{"image_size": 48, "translate": 0.12, "decoder_dropout": 0.1, "decoder_upsampling": "nearest_conv", "shampoo_beta": 0.95}
Rows from block 6 of the encoder, named by matrix and row number. Rows with one number belong to one channel. Each number is 50 + 12 x the weight over its row's rms, rounded and kept within 0 to 99. All counts start at 0. After the name is the row's rms in percent of the matrix's.
# convs0: first 3x3 conv (encoder.blocks.6.convs.0.weight, 112x112x3x3, standardized in use), inputs 52-64, a 3x3 kernel for each
# convs1: second 3x3 conv (encoder.blocks.6.convs.1.weight, 112x112x3x3, standardized in use, transposed), outputs 52-64, a 3x3 kernel for each
convs0.26 070:50 50 65 22 54 50 56 36 51 48 65 63 20 79 58 31 63 61 37 40 44 37 42 40 69 44 86 39 35 45 53 24 20 40 60 44 54 52 52 48 34 47 57 51 46 51 53 56 27 46 57 39 33 52 49 50 54 55 45 53 43 51 56 44 49 44 56 51 57 45 64 65 46 64 45 68 51 64 60 51 49 44 33 38 65 52 48 45 54 49 54 66 39 46 27 25 35 06 17 29 50 51 56 58 38 47 45 50 55 62 47 59 66 35 48 59 49
convs1.26 084:59 54 46 57 51 46 41 43 36 53 48 54 59 64 35 47 55 52 61 48 60 48 47 46 50 48 51 61 44 46 22 49 52 48 55 48 59 45 37 55 57 49 51 61 55 52 55 41 53 44 56 56 53 49 62 53 46 56 42 44 60 38 41 54 44 58 39 43 44 50 54 47 59 60 46 25 51 57 36 74 30 62 50 68 29 54 53 21 49 49 44 65 73 57 67 55 46 47 45 66 37 54 39 62 48 50 56 65 43 62 43 47 46 59 34 57 62
convs0.27 069:50 81 68 46 43 47 45 36 65 32 67 60 49 92 58 52 44 67 55 41 36 34 45 27 58 65 52 62 41 57 30 43 50 52 61 40 51 52 48 54 56 47 43 51 53 47 58 62 34 47 69 35 53 58 59 35 48 57 22 47 62 53 62 37 55 30 66 56 58 41 63 72 45 53 58 39 51 55 45 49 47 36 43 44 49 51 48 45 48 44 63 17 61 52 40 51 26 16 37 44 52 50 49 26 36 58 42 62 40 43 63 83 36 50 67 57 38
convs1.27 076:52 49 52 48 47 48 54 56 55 62 30 58 51 64 56 48 37 40 62 55 49 47 48 49 51 56 49 48 41 52 46 51 42 57 43 53 67 32 60 56 44 56 51 31 67 56 45 34 51 56 55 50 47 50 48 57 49 61 44 36 55 47 27 62 32 55 40 58 56 54 44 42 59 33 31 57 37 52 66 42 57 43 75 51 38 47 49 47 51 55 48 55 56 38 54 56 52 64 54 54 37 54 44 57 49 47 53 44 34 53 72 60 51 70 52 38 55
convs0.28 125:37 69 38 35 85 38 46 41 52 51 65 54 43 49 50 56 55 56 56 39 46 55 64 49 71 76 29 72 55 56 43 53 62 45 48 55 46 60 60 60 39 48 63 63 42 46 39 44 48 66 49 49 52 44 54 40 43 61 67 54 52 43 46 48 43 42 56 69 41 47 57 46 53 52 70 52 49 56 55 50 52 56 39 57 50 47 52 41 47 50 47 76 30 36 71 31 55 17 41 43 37 44 40 43 40 49 47 58 58 63 65 41 45 38 54 51 62
convs1.28 105:56 50 41 48 44 48 53 49 51 57 57 55 46 28 54 58 51 50 46 50 53 47 47 52 53 48 61 58 40 30 41 45 39 32 47 44 67 47 46 67 53 26 47 45 40 56 54 40 48 45 57 39 55 53 53 61 47 37 53 55 38 35 47 47 49 61 52 58 59 45 36 47 59 34 50 58 58 46 58 46 52 39 45 48 64 24 50 43 50 52 43 53 41 38 32 43 47 52 50 50 44 64 44 53 48 44 58 34 41 68 41 40 01 73 50 53 33
convs0.29 125:49 61 42 50 41 54 59 54 59 57 46 35 64 50 47 37 60 43 41 49 54 25 38 35 59 35 53 52 57 54 48 46 60 46 39 44 50 40 47 60 16 58 63 59 37 54 50 50 57 39 56 51 48 52 80 45 63 47 35 41 44 41 23 44 65 64 57 49 43 38 43 41 52 57 53 55 66 43 54 62 46 34 64 58 60 30 44 47 49 41 57 51 58 31 61 30 22 35 59 50 57 44 47 35 44 60 67 51 50 34 29 59 54 69 56 35 53
convs1.29 111:55 50 53 57 57 54 55 54 60 51 34 42 45 46 56 44 53 46 54 50 54 34 53 48 46 50 52 41 49 50 44 48 50 43 45 55 44 38 59 47 46 55 54 66 50 41 49 37 40 43 54 51 60 44 51 59 43 39 49 44 55 61 44 72 39 75 31 50 52 68 38 40 64 43 54 35 54 73 51 50 55 40 39 44 66 53 56 56 57 46 50 42 36 59 57 50 50 53 56 44 61 45 46 60 52 55 44 42 71 54 40 57 65 13 00 59 65
convs0.30 143:50 43 54 63 36 63 27 42 63 48 47 42 34 40 27 26 54 65 57 54 56 41 72 47 51 62 31 49 51 30 27 53 64 50 46 81 44 36 39 23 64 56 82 47 60 51 52 56 39 44 47 49 56 52 47 45 57 62 47 66 26 51 56 55 58 62 50 52 52 50 49 50 59 59 55 51 57 46 49 56 40 65 51 45 57 51 35 49 62 50 60 30 40 34 26 60 42 45 52 62 40 37 57 41 50 49 57 50 76 43 29 44 62 58 35 53 82
convs1.30 107:52 56 51 43 43 48 47 50 45 61 58 21 36 30 23 42 44 42 45 57 52 51 64 45 44 52 52 75 57 47 67 45 34 35 43 56 44 52 52 57 50 51 65 53 51 53 51 44 66 50 38 43 62 45 45 48 55 37 57 54 59 50 49 43 29 73 43 39 45 60 53 41 67 62 48 59 49 54 49 54 48 74 43 46 53 58 30 59 67 45 48 54 50 39 47 58 38 54 51 39 52 63 47 56 52 53 54 45 82 67 29 66 74 47 15 64 92
convs0.31 071:45 48 51 20 54 59 48 57 45 41 50 49 51 46 33 61 58 43 46 64 60 45 64 82 48 47 56 47 48 54 51 43 56 50 48 50 51 43 47 50 53 51 48 42 48 53 57 52 53 61 28 61 63 47 52 52 50 64 59 51 60 56 52 55 53 69 57 79 75 48 55 58 52 50 67 61 26 55 49 58 43 45 42 34 43 46 58 46 48 53 43 49 46 36 44 73 58 56 49 37 45 48 55 48 36 32 40 43 36 39 65 43 72 63 54 52 42
convs1.31 086:51 48 54 51 55 51 46 47 46 50 49 66 36 52 48 39 45 34 62 54 50 57 48 54 46 54 48 44 63 34 40 25 53 57 37 39 59 62 51 46 60 46 47 59 52 50 43 41 64 38 36 46 70 41 59 63 32 26 53 48 47 35 43 39 49 44 39 42 50 51 38 59 52 64 56 45 70 53 57 52 59 57 53 46 35 57 59 56 29 46 38 35 40 51 43 47 46 38 41 53 36 42 50 50 24 58 47 47 48 42 75 85 47 63 53 52 50
convs0.32 128:50 74 52 39 50 52 62 47 38 43 47 41 52 38 38 50 66 58 58 36 49 61 55 52 51 54 33 50 47 75 38 35 41 51 47 51 54 50 43 48 33 31 40 49 46 70 60 48 40 71 49 60 52 30 57 34 47 42 49 46 62 65 53 58 50 66 41 53 36 55 69 47 54 46 49 52 61 87 53 38 36 55 41 43 61 53 53 54 32 46 41 36 51 27 35 28 56 39 52 44 53 35 43 42 49 48 36 60 66 52 52 35 59 42 34 62 60
convs1.32 098:52 50 44 50 46 50 41 43 43 55 64 53 42 52 54 37 46 52 53 58 51 56 53 56 54 47 49 62 61 63 41 31 37 54 43 45 71 38 43 60 43 38 60 45 47 60 58 49 35 56 48 35 45 58 56 39 32 33 52 56 55 52 42 37 31 64 65 46 40 61 48 37 36 41 56 65 59 57 34 33 57 27 39 31 31 56 45 30 51 64 44 42 45 44 49 50 48 48 43 42 66 50 51 56 55 48 43 50 62 67 44 67 89 41 54 53 72
convs0.33 106:31 35 39 17 22 50 62 54 67 55 48 57 58 35 34 63 49 68 54 63 57 49 46 73 55 25 59 44 70 67 60 76 63 80 66 47 59 40 42 23 35 29 33 43 47 53 60 55 49 53 69 36 69 33 42 29 48 70 51 56 48 80 84 47 54 51 32 62 61 45 53 61 54 44 56 48 50 52 50 79 26 40 48 52 41 37 37 49 51 70 39 33 35 53 52 46 50 49 32 54 52 44 40 31 43 74 39 51 54 70 59 47 38 50 42 64 27
convs1.33 100:50 49 51 49 51 52 52 54 50 65 41 51 54 40 59 56 46 55 46 56 50 48 56 51 48 54 50 56 68 59 43 69 52 53 54 46 61 62 61 49 56 56 43 38 43 29 49 50 42 51 77 54 38 45 36 36 52 52 43 40 52 62 45 53 39 43 37 77 43 34 60 55 45 43 49 50 55 39 44 61 43 23 49 46 55 35 31 73 47 56 51 48 54 45 41 44 53 46 54 40 69 60 67 44 25 28 49 61 40 84 53 77 30 55 71 78 46
convs0.34 166:57 52 55 46 29 55 21 58 73 58 55 58 62 55 45 45 53 49 41 49 58 42 34 36 58 60 57 45 47 49 47 60 23 48 46 62 65 35 48 71 78 33 48 78 58 56 45 58 48 63 47 52 58 52 45 72 25 49 53 42 49 38 34 52 63 28 40 47 56 58 43 50 50 50 50 58 46 58 59 58 46 52 25 62 50 69 45 52 56 64 42 33 61 44 51 25 40 69 54 49 45 53 36 39 52 55 48 44 52 56 64 48 57 61 46 66 57
convs1.34 107:47 50 44 58 60 52 49 53 51 44 48 54 52 59 62 51 58 54 53 53 61 52 54 50 53 46 36 74 55 50 49 35 34 62 44 49 49 44 67 51 43 54 60 58 42 49 58 57 41 38 58 45 59 60 66 59 61 54 57 52 57 39 35 45 65 61 54 45 46 33 45 58 38 53 45 66 50 55 51 45 43 60 47 33 39 58 53 39 68 50 48 45 42 48 42 32 42 53 46 63 49 56 44 47 53 59 38 47 70 85 59 76 64 33 66 62 81
convs0.35 116:44 48 63 38 55 55 22 72 34 51 52 66 45 55 41 42 62 59 60 65 57 38 44 59 39 26 20 58 60 42 45 40 52 44 42 40 61 71 49 62 73 43 44 17 49 54 48 63 44 61 43 38 26 56 42 46 48 34 48 53 53 53 54 52 65 44 67 45 44 39 42 47 53 40 46 46 48 43 55 44 51 54 27 28 44 56 37 54 43 43 46 46 51 40 43 78 59 91 18 51 55 62 48 41 41 45 61 56 49 52 30 54 41 61 66 55 45
convs1.35 107:57 57 62 51 48 49 44 47 54 61 61 47 29 38 42 47 51 47 39 35 61 50 58 50 51 47 42 43 43 54 37 51 52 27 47 41 40 63 55 04 23 63 49 40 57 68 40 50 48 62 44 45 37 50 49 56 49 29 43 50 49 67 41 35 42 55 52 53 53 56 39 45 39 48 58 46 50 46 52 37 52 54 24 30 72 45 47 64 49 50 23 36 45 63 52 46 57 57 53 37 42 46 44 48 44 47 45 39 62 10 53 67 71 54 25 69 28
convs0.36 108:51 87 36 50 73 47 56 71 65 57 33 51 46 43 35 51 61 49 63 64 73 20 25 60 46 58 38 72 52 62 54 62 64 48 34 29 52 26 55 62 60 47 63 63 61 42 43 38 73 64 52 54 55 34 56 63 63 48 69 64 45 48 55 57 51 56 54 66 37 52 40 46 58 57 56 38 41 63 41 49 64 56 49 51 43 44 49 61 44 38 42 53 48 49 48 67 66 63 39 38 59 40 77 47 54 52 63 41 18 47 78 50 51 50 56 57 43
convs1.36 110:54 58 54 57 54 55 56 53 43 37 64 56 48 49 52 41 52 43 57 45 48 65 26 42 48 59 60 53 27 42 59 53 55 54 51 60 62 61 57 48 45 56 44 36 45 54 57 51 58 56 51 55 42 57 72 26 45 62 31 58 43 67 66 70 43 46 35 37 67 44 48 56 46 55 42 46 46 61 61 42 49 51 55 39 37 76 70 54 30 65 42 48 51 41 54 55 58 56 50 51 54 53 39 54 47 55 53 34 06 54 70 77 65 49 58 58 14
convs0.37 053:40 50 45 55 44 43 51 49 43 52 52 59 45 48 57 64 64 28 60 72 57 52 64 42 43 31 26 39 51 59 46 62 61 49 50 55 52 52 45 54 64 47 50 54 46 45 46 45 58 45 48 44 64 57 53 51 42 55 57 47 52 55 56 54 60 55 61 71 50 51 60 37 57 54 43 55 51 49 56 51 43 45 51 51 45 54 47 42 47 40 47 54 53 61 52 55 55 38 34 49 44 47 38 24 47 56 49 38 48 41 57 60 60 50 52 42 43
convs1.37 071:63 58 49 57 49 51 52 49 54 60 48 39 46 35 50 46 56 53 40 46 50 53 45 55 51 49 53 45 50 70 53 34 39 48 31 34 57 31 48 50 35 41 50 50 52 49 40 64 36 71 34 41 26 65 50 61 50 57 38 42 51 47 56 48 76 55 61 12 66 61 51 52 45 47 56 52 60 44 43 71 45 51 40 36 43 57 49 45 53 31 42 47 41 57 69 54 62 63 50 66 36 47 45 58 65 59 52 48 52 47 55 57 66 60 52 72 35
convs0.38 112:58 56 48 49 32 39 66 67 64 55 81 44 28 29 39 50 44 60 48 55 60 46 57 52 39 39 68 39 50 32 53 70 83 39 58 50 57 49 38 52 45 33 44 59 74 45 49 43 63 45 50 36 42 47 45 35 58 47 52 39 35 53 56 53 58 49 44 47 67 54 44 47 51 38 47 45 57 48 39 66 58 45 42 66 62 34 29 35 67 54 37 46 40 38 35 40 43 56 55 52 44 57 56 50 59 61 37 23 29 59 63 51 76 37 44 52 41
convs1.38 102:50 47 42 45 41 45 48 50 51 60 43 41 39 14 35 44 73 41 55 43 53 47 49 54 49 52 54 53 59 49 81 48 48 47 42 52 57 47 45 46 45 48 52 46 44 61 46 32 44 54 53 41 58 55 43 45 56 49 61 51 57 65 66 45 50 35 59 49 42 56 53 50 55 58 31 51 61 49 48 35 48 37 49 55 27 61 49 49 35 40 41 49 63 53 51 56 58 51 46 56 52 45 41 46 52 45 50 57 43 34 57 50 83 59 70 63 36
convs0.39 052:41 44 38 54 42 47 51 53 41 62 60 68 56 34 49 66 49 37 45 62 46 66 70 33 52 35 27 59 57 56 51 49 63 44 41 37 49 53 47 56 64 49 50 53 48 45 41 48 53 35 55 60 41 52 54 50 46 55 58 49 49 60 53 42 55 54 65 58 57 62 43 42 59 44 50 47 42 44 62 42 53 42 51 52 48 56 48 38 52 46 47 56 53 55 55 52 56 42 39 43 53 44 48 48 43 51 55 46 53 57 64 48 60 55 48 44 47
convs1.39 082:57 52 48 50 48 48 48 48 53 50 43 47 49 34 58 44 50 57 46 57 45 48 47 51 52 51 56 47 39 48 52 31 36 54 42 36 45 31 37 55 44 42 50 35 42 51 46 46 48 55 53 45 67 48 44 45 69 61 47 31 48 66 52 59 37 53 51 55 38 66 32 36 65 55 25 50 41 73 55 34 54 50 44 40 36 58 48 35 51 55 42 47 48 44 56 52 50 47 48 39 44 72 45 40 68 55 60 26 51 42 54 45 59 46 64 71 70
convs0.40 123:45 49 71 47 46 48 36 61 52 57 40 55 58 69 61 39 43 48 25 54 68 50 62 43 76 52 29 59 36 41 35 34 49 36 48 44 51 47 56 58 33 31 77 35 30 32 58 33 45 39 44 56 29 45 58 48 61 40 48 52 56 45 62 40 63 43 40 41 57 44 25 73 55 44 43 53 60 36 51 63 56 41 62 39 65 49 43 46 39 36 70 50 78 45 46 49 43 36 51 63 39 58 30 56 41 51 54 36 64 56 41 75 44 43 61 60 40
convs1.40 105:52 45 49 46 44 45 42 45 46 51 33 49 59 60 53 47 53 44 44 52 58 56 60 55 55 42 48 57 57 40 43 48 35 64 24 47 42 55 37 28 46 52 45 40 40 55 40 54 49 44 52 57 57 28 59 53 39 48 43 47 27 35 53 43 23 55 48 36 47 76 57 38 40 41 59 39 48 64 60 52 54 43 45 47 55 57 36 69 44 62 40 43 54 56 42 48 45 50 51 49 46 54 57 43 59 52 53 51 32 69 96 42 33 59 32 59 60
convs0.41 090:62 60 41 34 65 20 54 54 47 54 84 35 60 28 77 41 32 42 50 79 62 61 67 56 44 52 51 52 40 50 59 52 59 52 42 55 57 39 53 52 50 58 40 62 57 50 53 50 55 53 48 49 66 48 39 37 38 52 66 64 51 59 51 41 43 60 67 50 53 31 44 51 48 43 64 47 49 53 56 50 52 56 43 73 41 41 56 43 36 53 36 55 52 23 31 62 48 62 36 50 53 51 54 32 50 59 36 35 57 53 74 41 39 62 49 53 15
convs1.41 098:45 49 48 42 40 44 54 53 55 38 33 47 66 35 56 46 80 37 43 44 58 48 53 56 54 59 48 55 37 57 47 60 57 52 48 51 64 61 40 45 54 46 41 47 50 45 43 50 53 47 47 53 56 38 52 60 47 36 50 47 30 56 51 57 39 64 39 53 40 52 56 63 57 58 50 41 67 43 70 55 44 25 29 75 52 40 52 57 51 58 31 42 43 49 55 56 50 52 62 63 47 42 53 51 52 63 38 53 16 38 52 56 20 50 90 60 52
convs0.42 106:79 56 49 76 43 55 51 42 26 41 49 58 40 59 68 55 48 61 82 54 67 37 29 44 43 49 25 56 52 38 50 36 28 35 44 55 60 54 57 60 58 52 32 56 41 60 52 46 44 59 53 48 33 59 60 57 39 69 51 63 62 64 56 63 46 57 68 51 46 45 44 48 29 51 58 46 48 40 65 53 42 40 69 57 61 52 43 55 40 50 47 66 47 62 60 40 48 27 41 61 33 55 46 46 43 53 58 49 38 66 42 58 43 19 54 47 46
convs1.42 097:58 55 54 51 51 52 39 32 42 65 46 54 67 60 34 51 35 32 32 47 56 50 47 39 57 52 52 49 44 36 48 33 45 40 42 44 44 24 35 60 21 24 63 47 41 43 59 47 49 39 45 47 55 56 57 47 49 26 37 56 51 36 55 46 45 38 57 58 52 45 55 38 57 34 51 42 43 52 63 48 55 31 53 55 47 73 65 52 41 68 48 42 43 60 56 48 45 41 56 40 51 48 52 48 55 61 50 46 47 54 35 16 31 80 56 57 28
convs0.43 051:41 46 46 49 43 48 56 60 47 52 63 58 43 41 55 58 46 42 56 63 55 46 67 40 53 52 29 53 54 51 54 57 56 48 57 50 51 54 47 51 60 51 50 54 50 44 47 46 50 41 50 53 62 48 52 50 44 57 58 46 56 59 52 47 65 49 68 68 46 51 51 38 53 59 49 46 35 49 57 41 56 48 42 54 52 61 46 46 45 45 49 52 55 53 54 57 55 43 42 44 39 49 53 48 50 56 40 42 48 59 49 55 62 60 51 40 48
convs1.43 079:59 55 49 56 52 49 51 54 57 51 46 50 46 36 48 42 51 51 42 61 52 58 48 59 57 51 49 62 47 57 48 30 39 57 35 43 52 46 48 49 40 40 58 46 37 64 36 45 36 76 61 74 29 41 47 50 65 45 42 52 38 73 43 50 25 48 61 43 55 35 58 63 45 51 48 53 61 35 51 51 47 37 58 36 60 49 60 44 52 56 48 45 40 52 61 48 48 63 45 60 63 30 53 43 62 58 42 40 53 41 53 67 63 65 75 56 62
convs0.44 100:53 52 62 30 29 56 59 35 46 73 51 38 76 53 65 57 36 42 64 67 45 69 19 30 62 51 53 39 65 47 57 76 53 37 63 66 35 43 33 51 45 47 51 69 34 56 59 63 61 63 32 25 55 77 35 51 56 53 62 52 47 45 51 56 57 50 55 45 50 32 57 55 50 63 54 54 45 51 60 49 38 50 53 48 46 59 31 51 51 52 59 39 43 39 28 65 65 44 54 56 40 54 36 48 58 50 43 46 45 44 58 44 56 49 73 49 47
convs1.44 091:51 55 50 50 54 44 53 44 40 48 47 47 59 45 78 41 43 55 51 39 53 51 37 53 53 57 58 63 66 54 42 68 46 32 54 50 59 52 51 36 58 76 35 52 54 61 41 51 48 44 39 50 65 55 25 48 62 64 53 59 53 58 48 46 72 46 58 61 42 54 48 44 49 41 47 66 40 47 33 57 62 69 49 55 83 42 32 47 34 47 46 52 61 40 45 45 48 45 43 47 45 50 57 47 45 54 50 44 74 58 52 46 46 53 71 32 49
convs0.45 134:38 45 59 49 53 41 43 73 28 60 52 53 55 50 33 55 64 46 47 45 49 39 44 48 35 23 46 46 54 51 54 57 62 58 41 65 56 46 51 61 74 63 33 10 29 37 55 64 68 42 59 52 42 38 45 58 55 51 45 52 57 50 54 48 52 43 40 36 38 52 35 48 53 49 44 57 44 47 62 71 57 52 61 65 48 57 54 54 53 46 46 46 49 56 42 57 65 99 31 55 58 45 42 58 50 47 35 40 45 21 56 58 45 46 69 71 48
convs1.45 104:45 49 49 49 45 36 45 48 50 51 49 44 51 47 55 44 50 58 39 10 37 46 45 41 48 45 50 47 63 59 57 48 62 45 48 49 60 66 58 34 25 65 51 42 43 40 73 59 48 33 62 68 55 44 53 37 61 62 54 38 56 56 35 64 51 46 61 50 50 51 49 45 51 58 33 54 46 55 50 45 51 48 49 43 47 44 57 36 53 45 42 44 49 60 50 38 68 60 55 56 47 47 45 42 50 54 43 46 51 41 42 22 80 31 66 19 55
convs0.46 097:59 38 54 57 24 37 53 45 12 62 59 49 50 43 76 71 60 55 82 63 73 59 40 25 35 60 18 57 53 44 49 56 35 44 50 68 37 29 48 46 57 45 63 63 60 44 34 48 41 58 62 73 47 66 52 45 54 54 42 70 54 44 44 51 42 44 34 62 63 50 54 61 50 46 52 59 62 65 33 51 52 72 52 50 40 53 53 35 56 50 44 44 37 59 46 26 76 75 51 43 49 55 64 43 42 54 36 58 60 60 50 56 39 42 41 54 54
convs1.46 099:60 52 49 61 52 60 46 41 46 61 49 64 69 59 51 52 55 41 36 52 52 38 52 48 59 59 61 43 45 45 31 36 47 49 54 50 49 23 37 63 41 31 70 64 44 60 62 62 47 40 45 45 44 49 55 43 52 30 59 64 23 61 54 60 71 33 49 70 43 33 36 54 65 55 37 45 62 48 52 38 43 47 68 55 45 50 82 38 38 45 56 49 54 55 55 61 49 39 47 59 45 44 64 44 51 46 48 55 56 49 24 23 30 37 56 52 67
convs0.47 052:42 44 40 51 44 44 57 51 43 51 57 58 48 24 53 54 44 44 60 62 53 60 61 46 47 45 24 44 44 54 41 65 51 43 44 41 51 54 48 53 60 47 49 53 46 52 51 58 62 34 45 54 49 51 54 50 42 59 58 45 56 59 55 56 60 59 58 62 45 60 48 37 46 59 50 42 45 55 48 43 38 42 43 47 42 57 43 39 49 52 43 52 52 52 57 52 59 37 38 64 45 55 54 41 53 63 49 56 53 41 52 57 56 55 37 38 45
convs1.47 075:60 54 49 50 48 51 45 48 52 50 45 48 54 44 42 49 38 44 47 50 49 56 49 53 67 54 56 55 43 61 56 25 31 59 37 36 55 35 49 48 32 56 52 39 49 50 55 41 57 58 58 43 28 55 43 61 57 47 49 50 32 41 42 62 49 55 44 39 61 38 53 50 48 63 51 63 26 47 41 49 50 36 38 39 33 70 51 58 41 45 47 47 43 42 62 43 47 51 45 59 33 60 54 43 36 40 51 59 63 17 40 30 83 75 79 64 45
convs0.48 126:48 45 46 58 71 45 49 81 53 47 50 29 40 52 38 64 60 49 49 82 50 64 64 17 43 35 44 55 53 49 50 51 63 46 48 52 52 38 49 57 78 43 56 60 44 60 52 32 41 74 43 72 59 42 34 64 45 69 73 58 54 51 44 36 66 61 64 45 47 39 42 41 56 60 46 68 56 08 42 57 41 65 45 42 53 47 39 23 51 44 47 36 65 49 68 56 79 43 51 59 43 46 36 50 36 59 60 31 39 37 34 52 48 54 68 45 63
convs1.48 111:53 56 52 55 55 56 50 50 43 43 61 51 51 48 44 40 49 44 58 37 51 51 47 50 53 58 45 43 57 53 47 62 47 35 45 53 65 67 51 44 56 61 42 48 52 47 50 58 39 55 50 55 46 52 44 56 46 50 45 39 44 41 57 42 28 58 40 58 54 53 49 48 55 47 50 46 52 57 46 45 41 75 63 59 39 30 37 53 48 52 54 49 57 47 50 37 52 45 47 45 46 55 41 44 53 50 46 62 73 38 88 73 50 41 10 35 57
convs0.49 088:36 34 34 52 41 25 62 56 67 27 40 19 36 38 40 36 62 64 43 41 47 67 38 22 29 30 43 63 54 49 51 55 44 40 67 54 48 45 46 46 50 48 53 57 52 48 49 59 39 46 45 23 48 49 36 56 53 57 68 69 54 54 63 53 67 45 43 40 46 43 45 49 50 48 58 51 56 72 31 33 43 44 72 42 55 48 35 55 43 53 72 68 36 59 50 25 29 48 38 40 56 25 40 36 36 58 40 65 49 57 68 41 48 30 20 28 38
convs1.49 083:46 49 57 45 58 63 47 55 60 62 50 48 40 45 52 23 34 20 54 57 51 53 56 53 45 53 42 56 43 46 44 51 40 43 38 57 42 67 69 55 33 50 49 34 43 54 60 45 58 41 57 49 63 49 42 57 43 38 51 31 42 41 49 39 49 56 52 39 59 59 43 55 43 48 39 47 48 43 55 58 46 50 44 39 59 49 45 35 62 64 49 38 39 51 42 41 46 46 44 46 51 51 45 52 47 51 42 31 45 52 56 41 26 50 53 70 63
convs0.50 066:32 42 46 32 45 52 44 56 58 55 56 66 67 31 59 52 57 40 46 54 41 39 66 66 30 69 46 45 60 44 48 57 58 48 52 49 51 46 49 53 61 50 52 54 53 52 62 43 42 49 37 40 54 60 47 45 45 56 56 44 57 56 53 58 55 52 40 80 53 39 56 49 60 69 59 57 28 48 45 51 53 44 39 44 52 45 56 56 41 47 52 51 49 39 38 59 34 43 51 44 35 58 56 54 50 49 55 51 41 37 43 53 56 65 41 49 56
convs1.50 094:56 52 50 54 52 52 48 48 51 46 47 48 44 45 50 44 49 49 54 57 45 52 49 50 54 58 55 43 41 47 42 45 52 48 51 44 61 63 65 58 45 44 42 36 23 63 51 64 33 51 55 67 54 55 59 46 38 45 58 64 41 58 62 37 61 30 42 67 45 50 53 62 63 48 38 32 52 55 54 69 50 50 52 31 50 50 42 62 58 46 40 41 41 40 46 50 43 45 50 43 43 55 44 71 35 40 61 57 85 55 20 54 41 66 48 19 44
convs0.51 133:58 42 41 35 44 71 31 57 10 67 58 48 64 53 49 55 46 45 53 62 48 42 44 53 45 36 31 40 48 62 56 51 48 48 60 38 42 59 71 51 62 63 63 38 41 40 44 40 48 42 52 57 49 31 48 51 44 23 50 46 49 39 50 38 57 41 41 40 41 64 49 41 54 35 59 36 50 70 55 48 51 35 46 60 32 47 52 49 59 50 68 37 49 41 48 19 43 57 26 57 37 40 51 45 52 42 50 53 64 53 42 54 56 53 53 50 49
convs1.51 100:46 49 47 47 45 57 47 45 48 52 33 58 56 36 74 42 48 52 32 37 54 48 65 41 56 52 45 50 59 35 55 57 40 60 51 38 80 33 00 56 45 27 50 45 54 45 40 39 43 50 56 56 33 46 40 43 59 57 43 61 62 51 52 50 54 62 38 52 40 63 33 37 49 48 51 47 59 60 56 43 43 29 53 45 40 39 65 41 48 57 43 57 53 50 45 60 54 45 45 40 52 55 61 40 47 50 54 46 59 40 42 53 45 56 58 47 58
convs0.52 100:52 49 52 38 69 47 35 51 66 35 48 38 62 57 40 61 52 43 66 75 54 62 46 60 21 40 59 65 53 52 51 50 75 61 58 53 44 47 45 51 39 58 43 57 60 71 44 46 51 61 15 41 31 61 56 52 46 48 67 51 47 45 54 58 41 55 61 68 36 32 50 45 47 31 54 31 46 33 54 59 49 35 52 36 54 41 43 54 23 46 43 36 30 40 59 45 42 60 56 56 46 26 53 38 50 50 50 54 45 38 76 52 40 27 54 46 57
convs1.52 097:49 46 49 52 51 51 43 39 47 38 53 57 43 54 59 45 52 40 46 50 43 53 50 59 51 50 49 42 51 59 62 47 61 47 54 42 43 37 60 46 33 43 57 59 57 76 38 27 45 49 37 38 52 69 44 57 41 48 46 36 54 43 37 32 42 55 64 40 75 56 71 41 59 23 41 46 56 37 39 43 68 56 40 53 48 43 48 46 35 57 55 57 48 61 60 53 58 54 48 34 62 61 45 34 55 56 46 47 66 60 53 17 34 73 81 28 63
convs0.53 133:36 59 48 61 33 69 68 45 41 58 50 58 79 63 40 45 49 39 62 46 55 52 63 63 62 71 44 57 47 71 55 53 39 37 62 45 43 55 51 77 68 50 52 41 29 54 57 38 51 44 54 38 62 45 61 26 72 58 54 57 31 44 58 51 49 59 54 55 39 49 40 36 52 53 53 48 55 56 42 36 54 63 39 46 57 60 52 40 50 36 49 54 56 58 49 57 57 75 41 55 34 60 50 47 34 55 49 54 60 43 58 57 32 53 49 57 60
convs1.53 109:46 48 49 52 50 48 51 54 52 43 41 41 54 54 75 52 52 53 45 56 57 46 59 46 52 52 52 57 56 47 45 39 52 56 40 61 64 52 61 49 49 63 42 39 40 43 42 46 48 46 61 45 37 56 45 57 79 49 55 38 38 48 41 42 49 57 41 49 56 38 53 57 53 34 43 50 45 41 46 48 47 35 47 46 37 41 26 52 35 51 47 38 44 38 39 40 42 49 50 56 49 56 43 69 48 51 34 54 59 56 49 66 33 84 45 46 54
convs0.54 142:25 54 61 53 61 54 61 57 39 49 76 30 42 42 75 51 34 51 60 64 61 52 53 54 53 45 37 59 50 41 64 53 75 37 55 50 33 57 71 60 18 53 32 56 36 46 55 57 66 32 55 57 45 51 69 29 58 47 38 70 50 38 64 53 36 59 40 56 55 52 43 43 50 39 51 44 52 55 51 53 40 50 55 50 58 32 42 44 33 51 46 72 29 35 68 56 40 12 63 51 48 47 53 35 40 50 58 56 40 42 51 57 60 58 53 29 56
convs1.54 102:47 48 40 48 51 47 44 49 53 40 41 53 65 57 50 42 64 53 44 47 51 57 53 51 58 62 49 35 46 32 65 35 46 48 54 54 46 53 74 57 44 42 60 43 36 40 38 63 55 41 43 61 50 37 47 52 40 54 55 52 57 37 54 44 47 40 35 58 47 57 48 41 38 48 58 37 52 46 50 52 69 49 67 51 55 42 72 49 54 60 53 53 45 49 46 43 48 49 52 48 59 39 49 44 52 44 51 55 85 39 35 66 93 64 46 41 39
convs0.55 116:61 45 46 49 29 57 53 60 67 35 30 45 36 57 46 60 63 51 49 68 41 40 68 67 33 28 54 34 53 66 55 51 39 40 39 67 40 49 53 47 35 67 60 38 33 52 45 38 45 50 55 50 47 68 60 53 62 28 64 49 61 35 55 39 44 55 66 39 24 48 55 56 41 50 58 41 58 35 43 32 48 60 60 40 63 40 63 54 53 33 52 53 44 27 45 49 45 56 63 34 71 45 64 39 51 50 31 47 38 68 54 59 55 40 52 51 36
convs1.55 108:45 46 45 44 46 44 43 48 48 38 57 51 34 45 47 36 36 21 44 54 47 51 55 54 47 60 50 63 44 56 29 44 61 67 43 46 46 47 60 62 49 52 58 41 43 47 42 49 38 65 53 60 49 47 50 69 50 48 49 49 43 46 49 62 47 47 46 46 46 42 39 55 48 49 53 26 38 54 58 51 27 33 65 58 56 41 18 29 40 39 52 54 47 54 48 50 39 40 46 54 43 56 51 48 49 61 50 55 44 32 43 43 37 80 63 99 34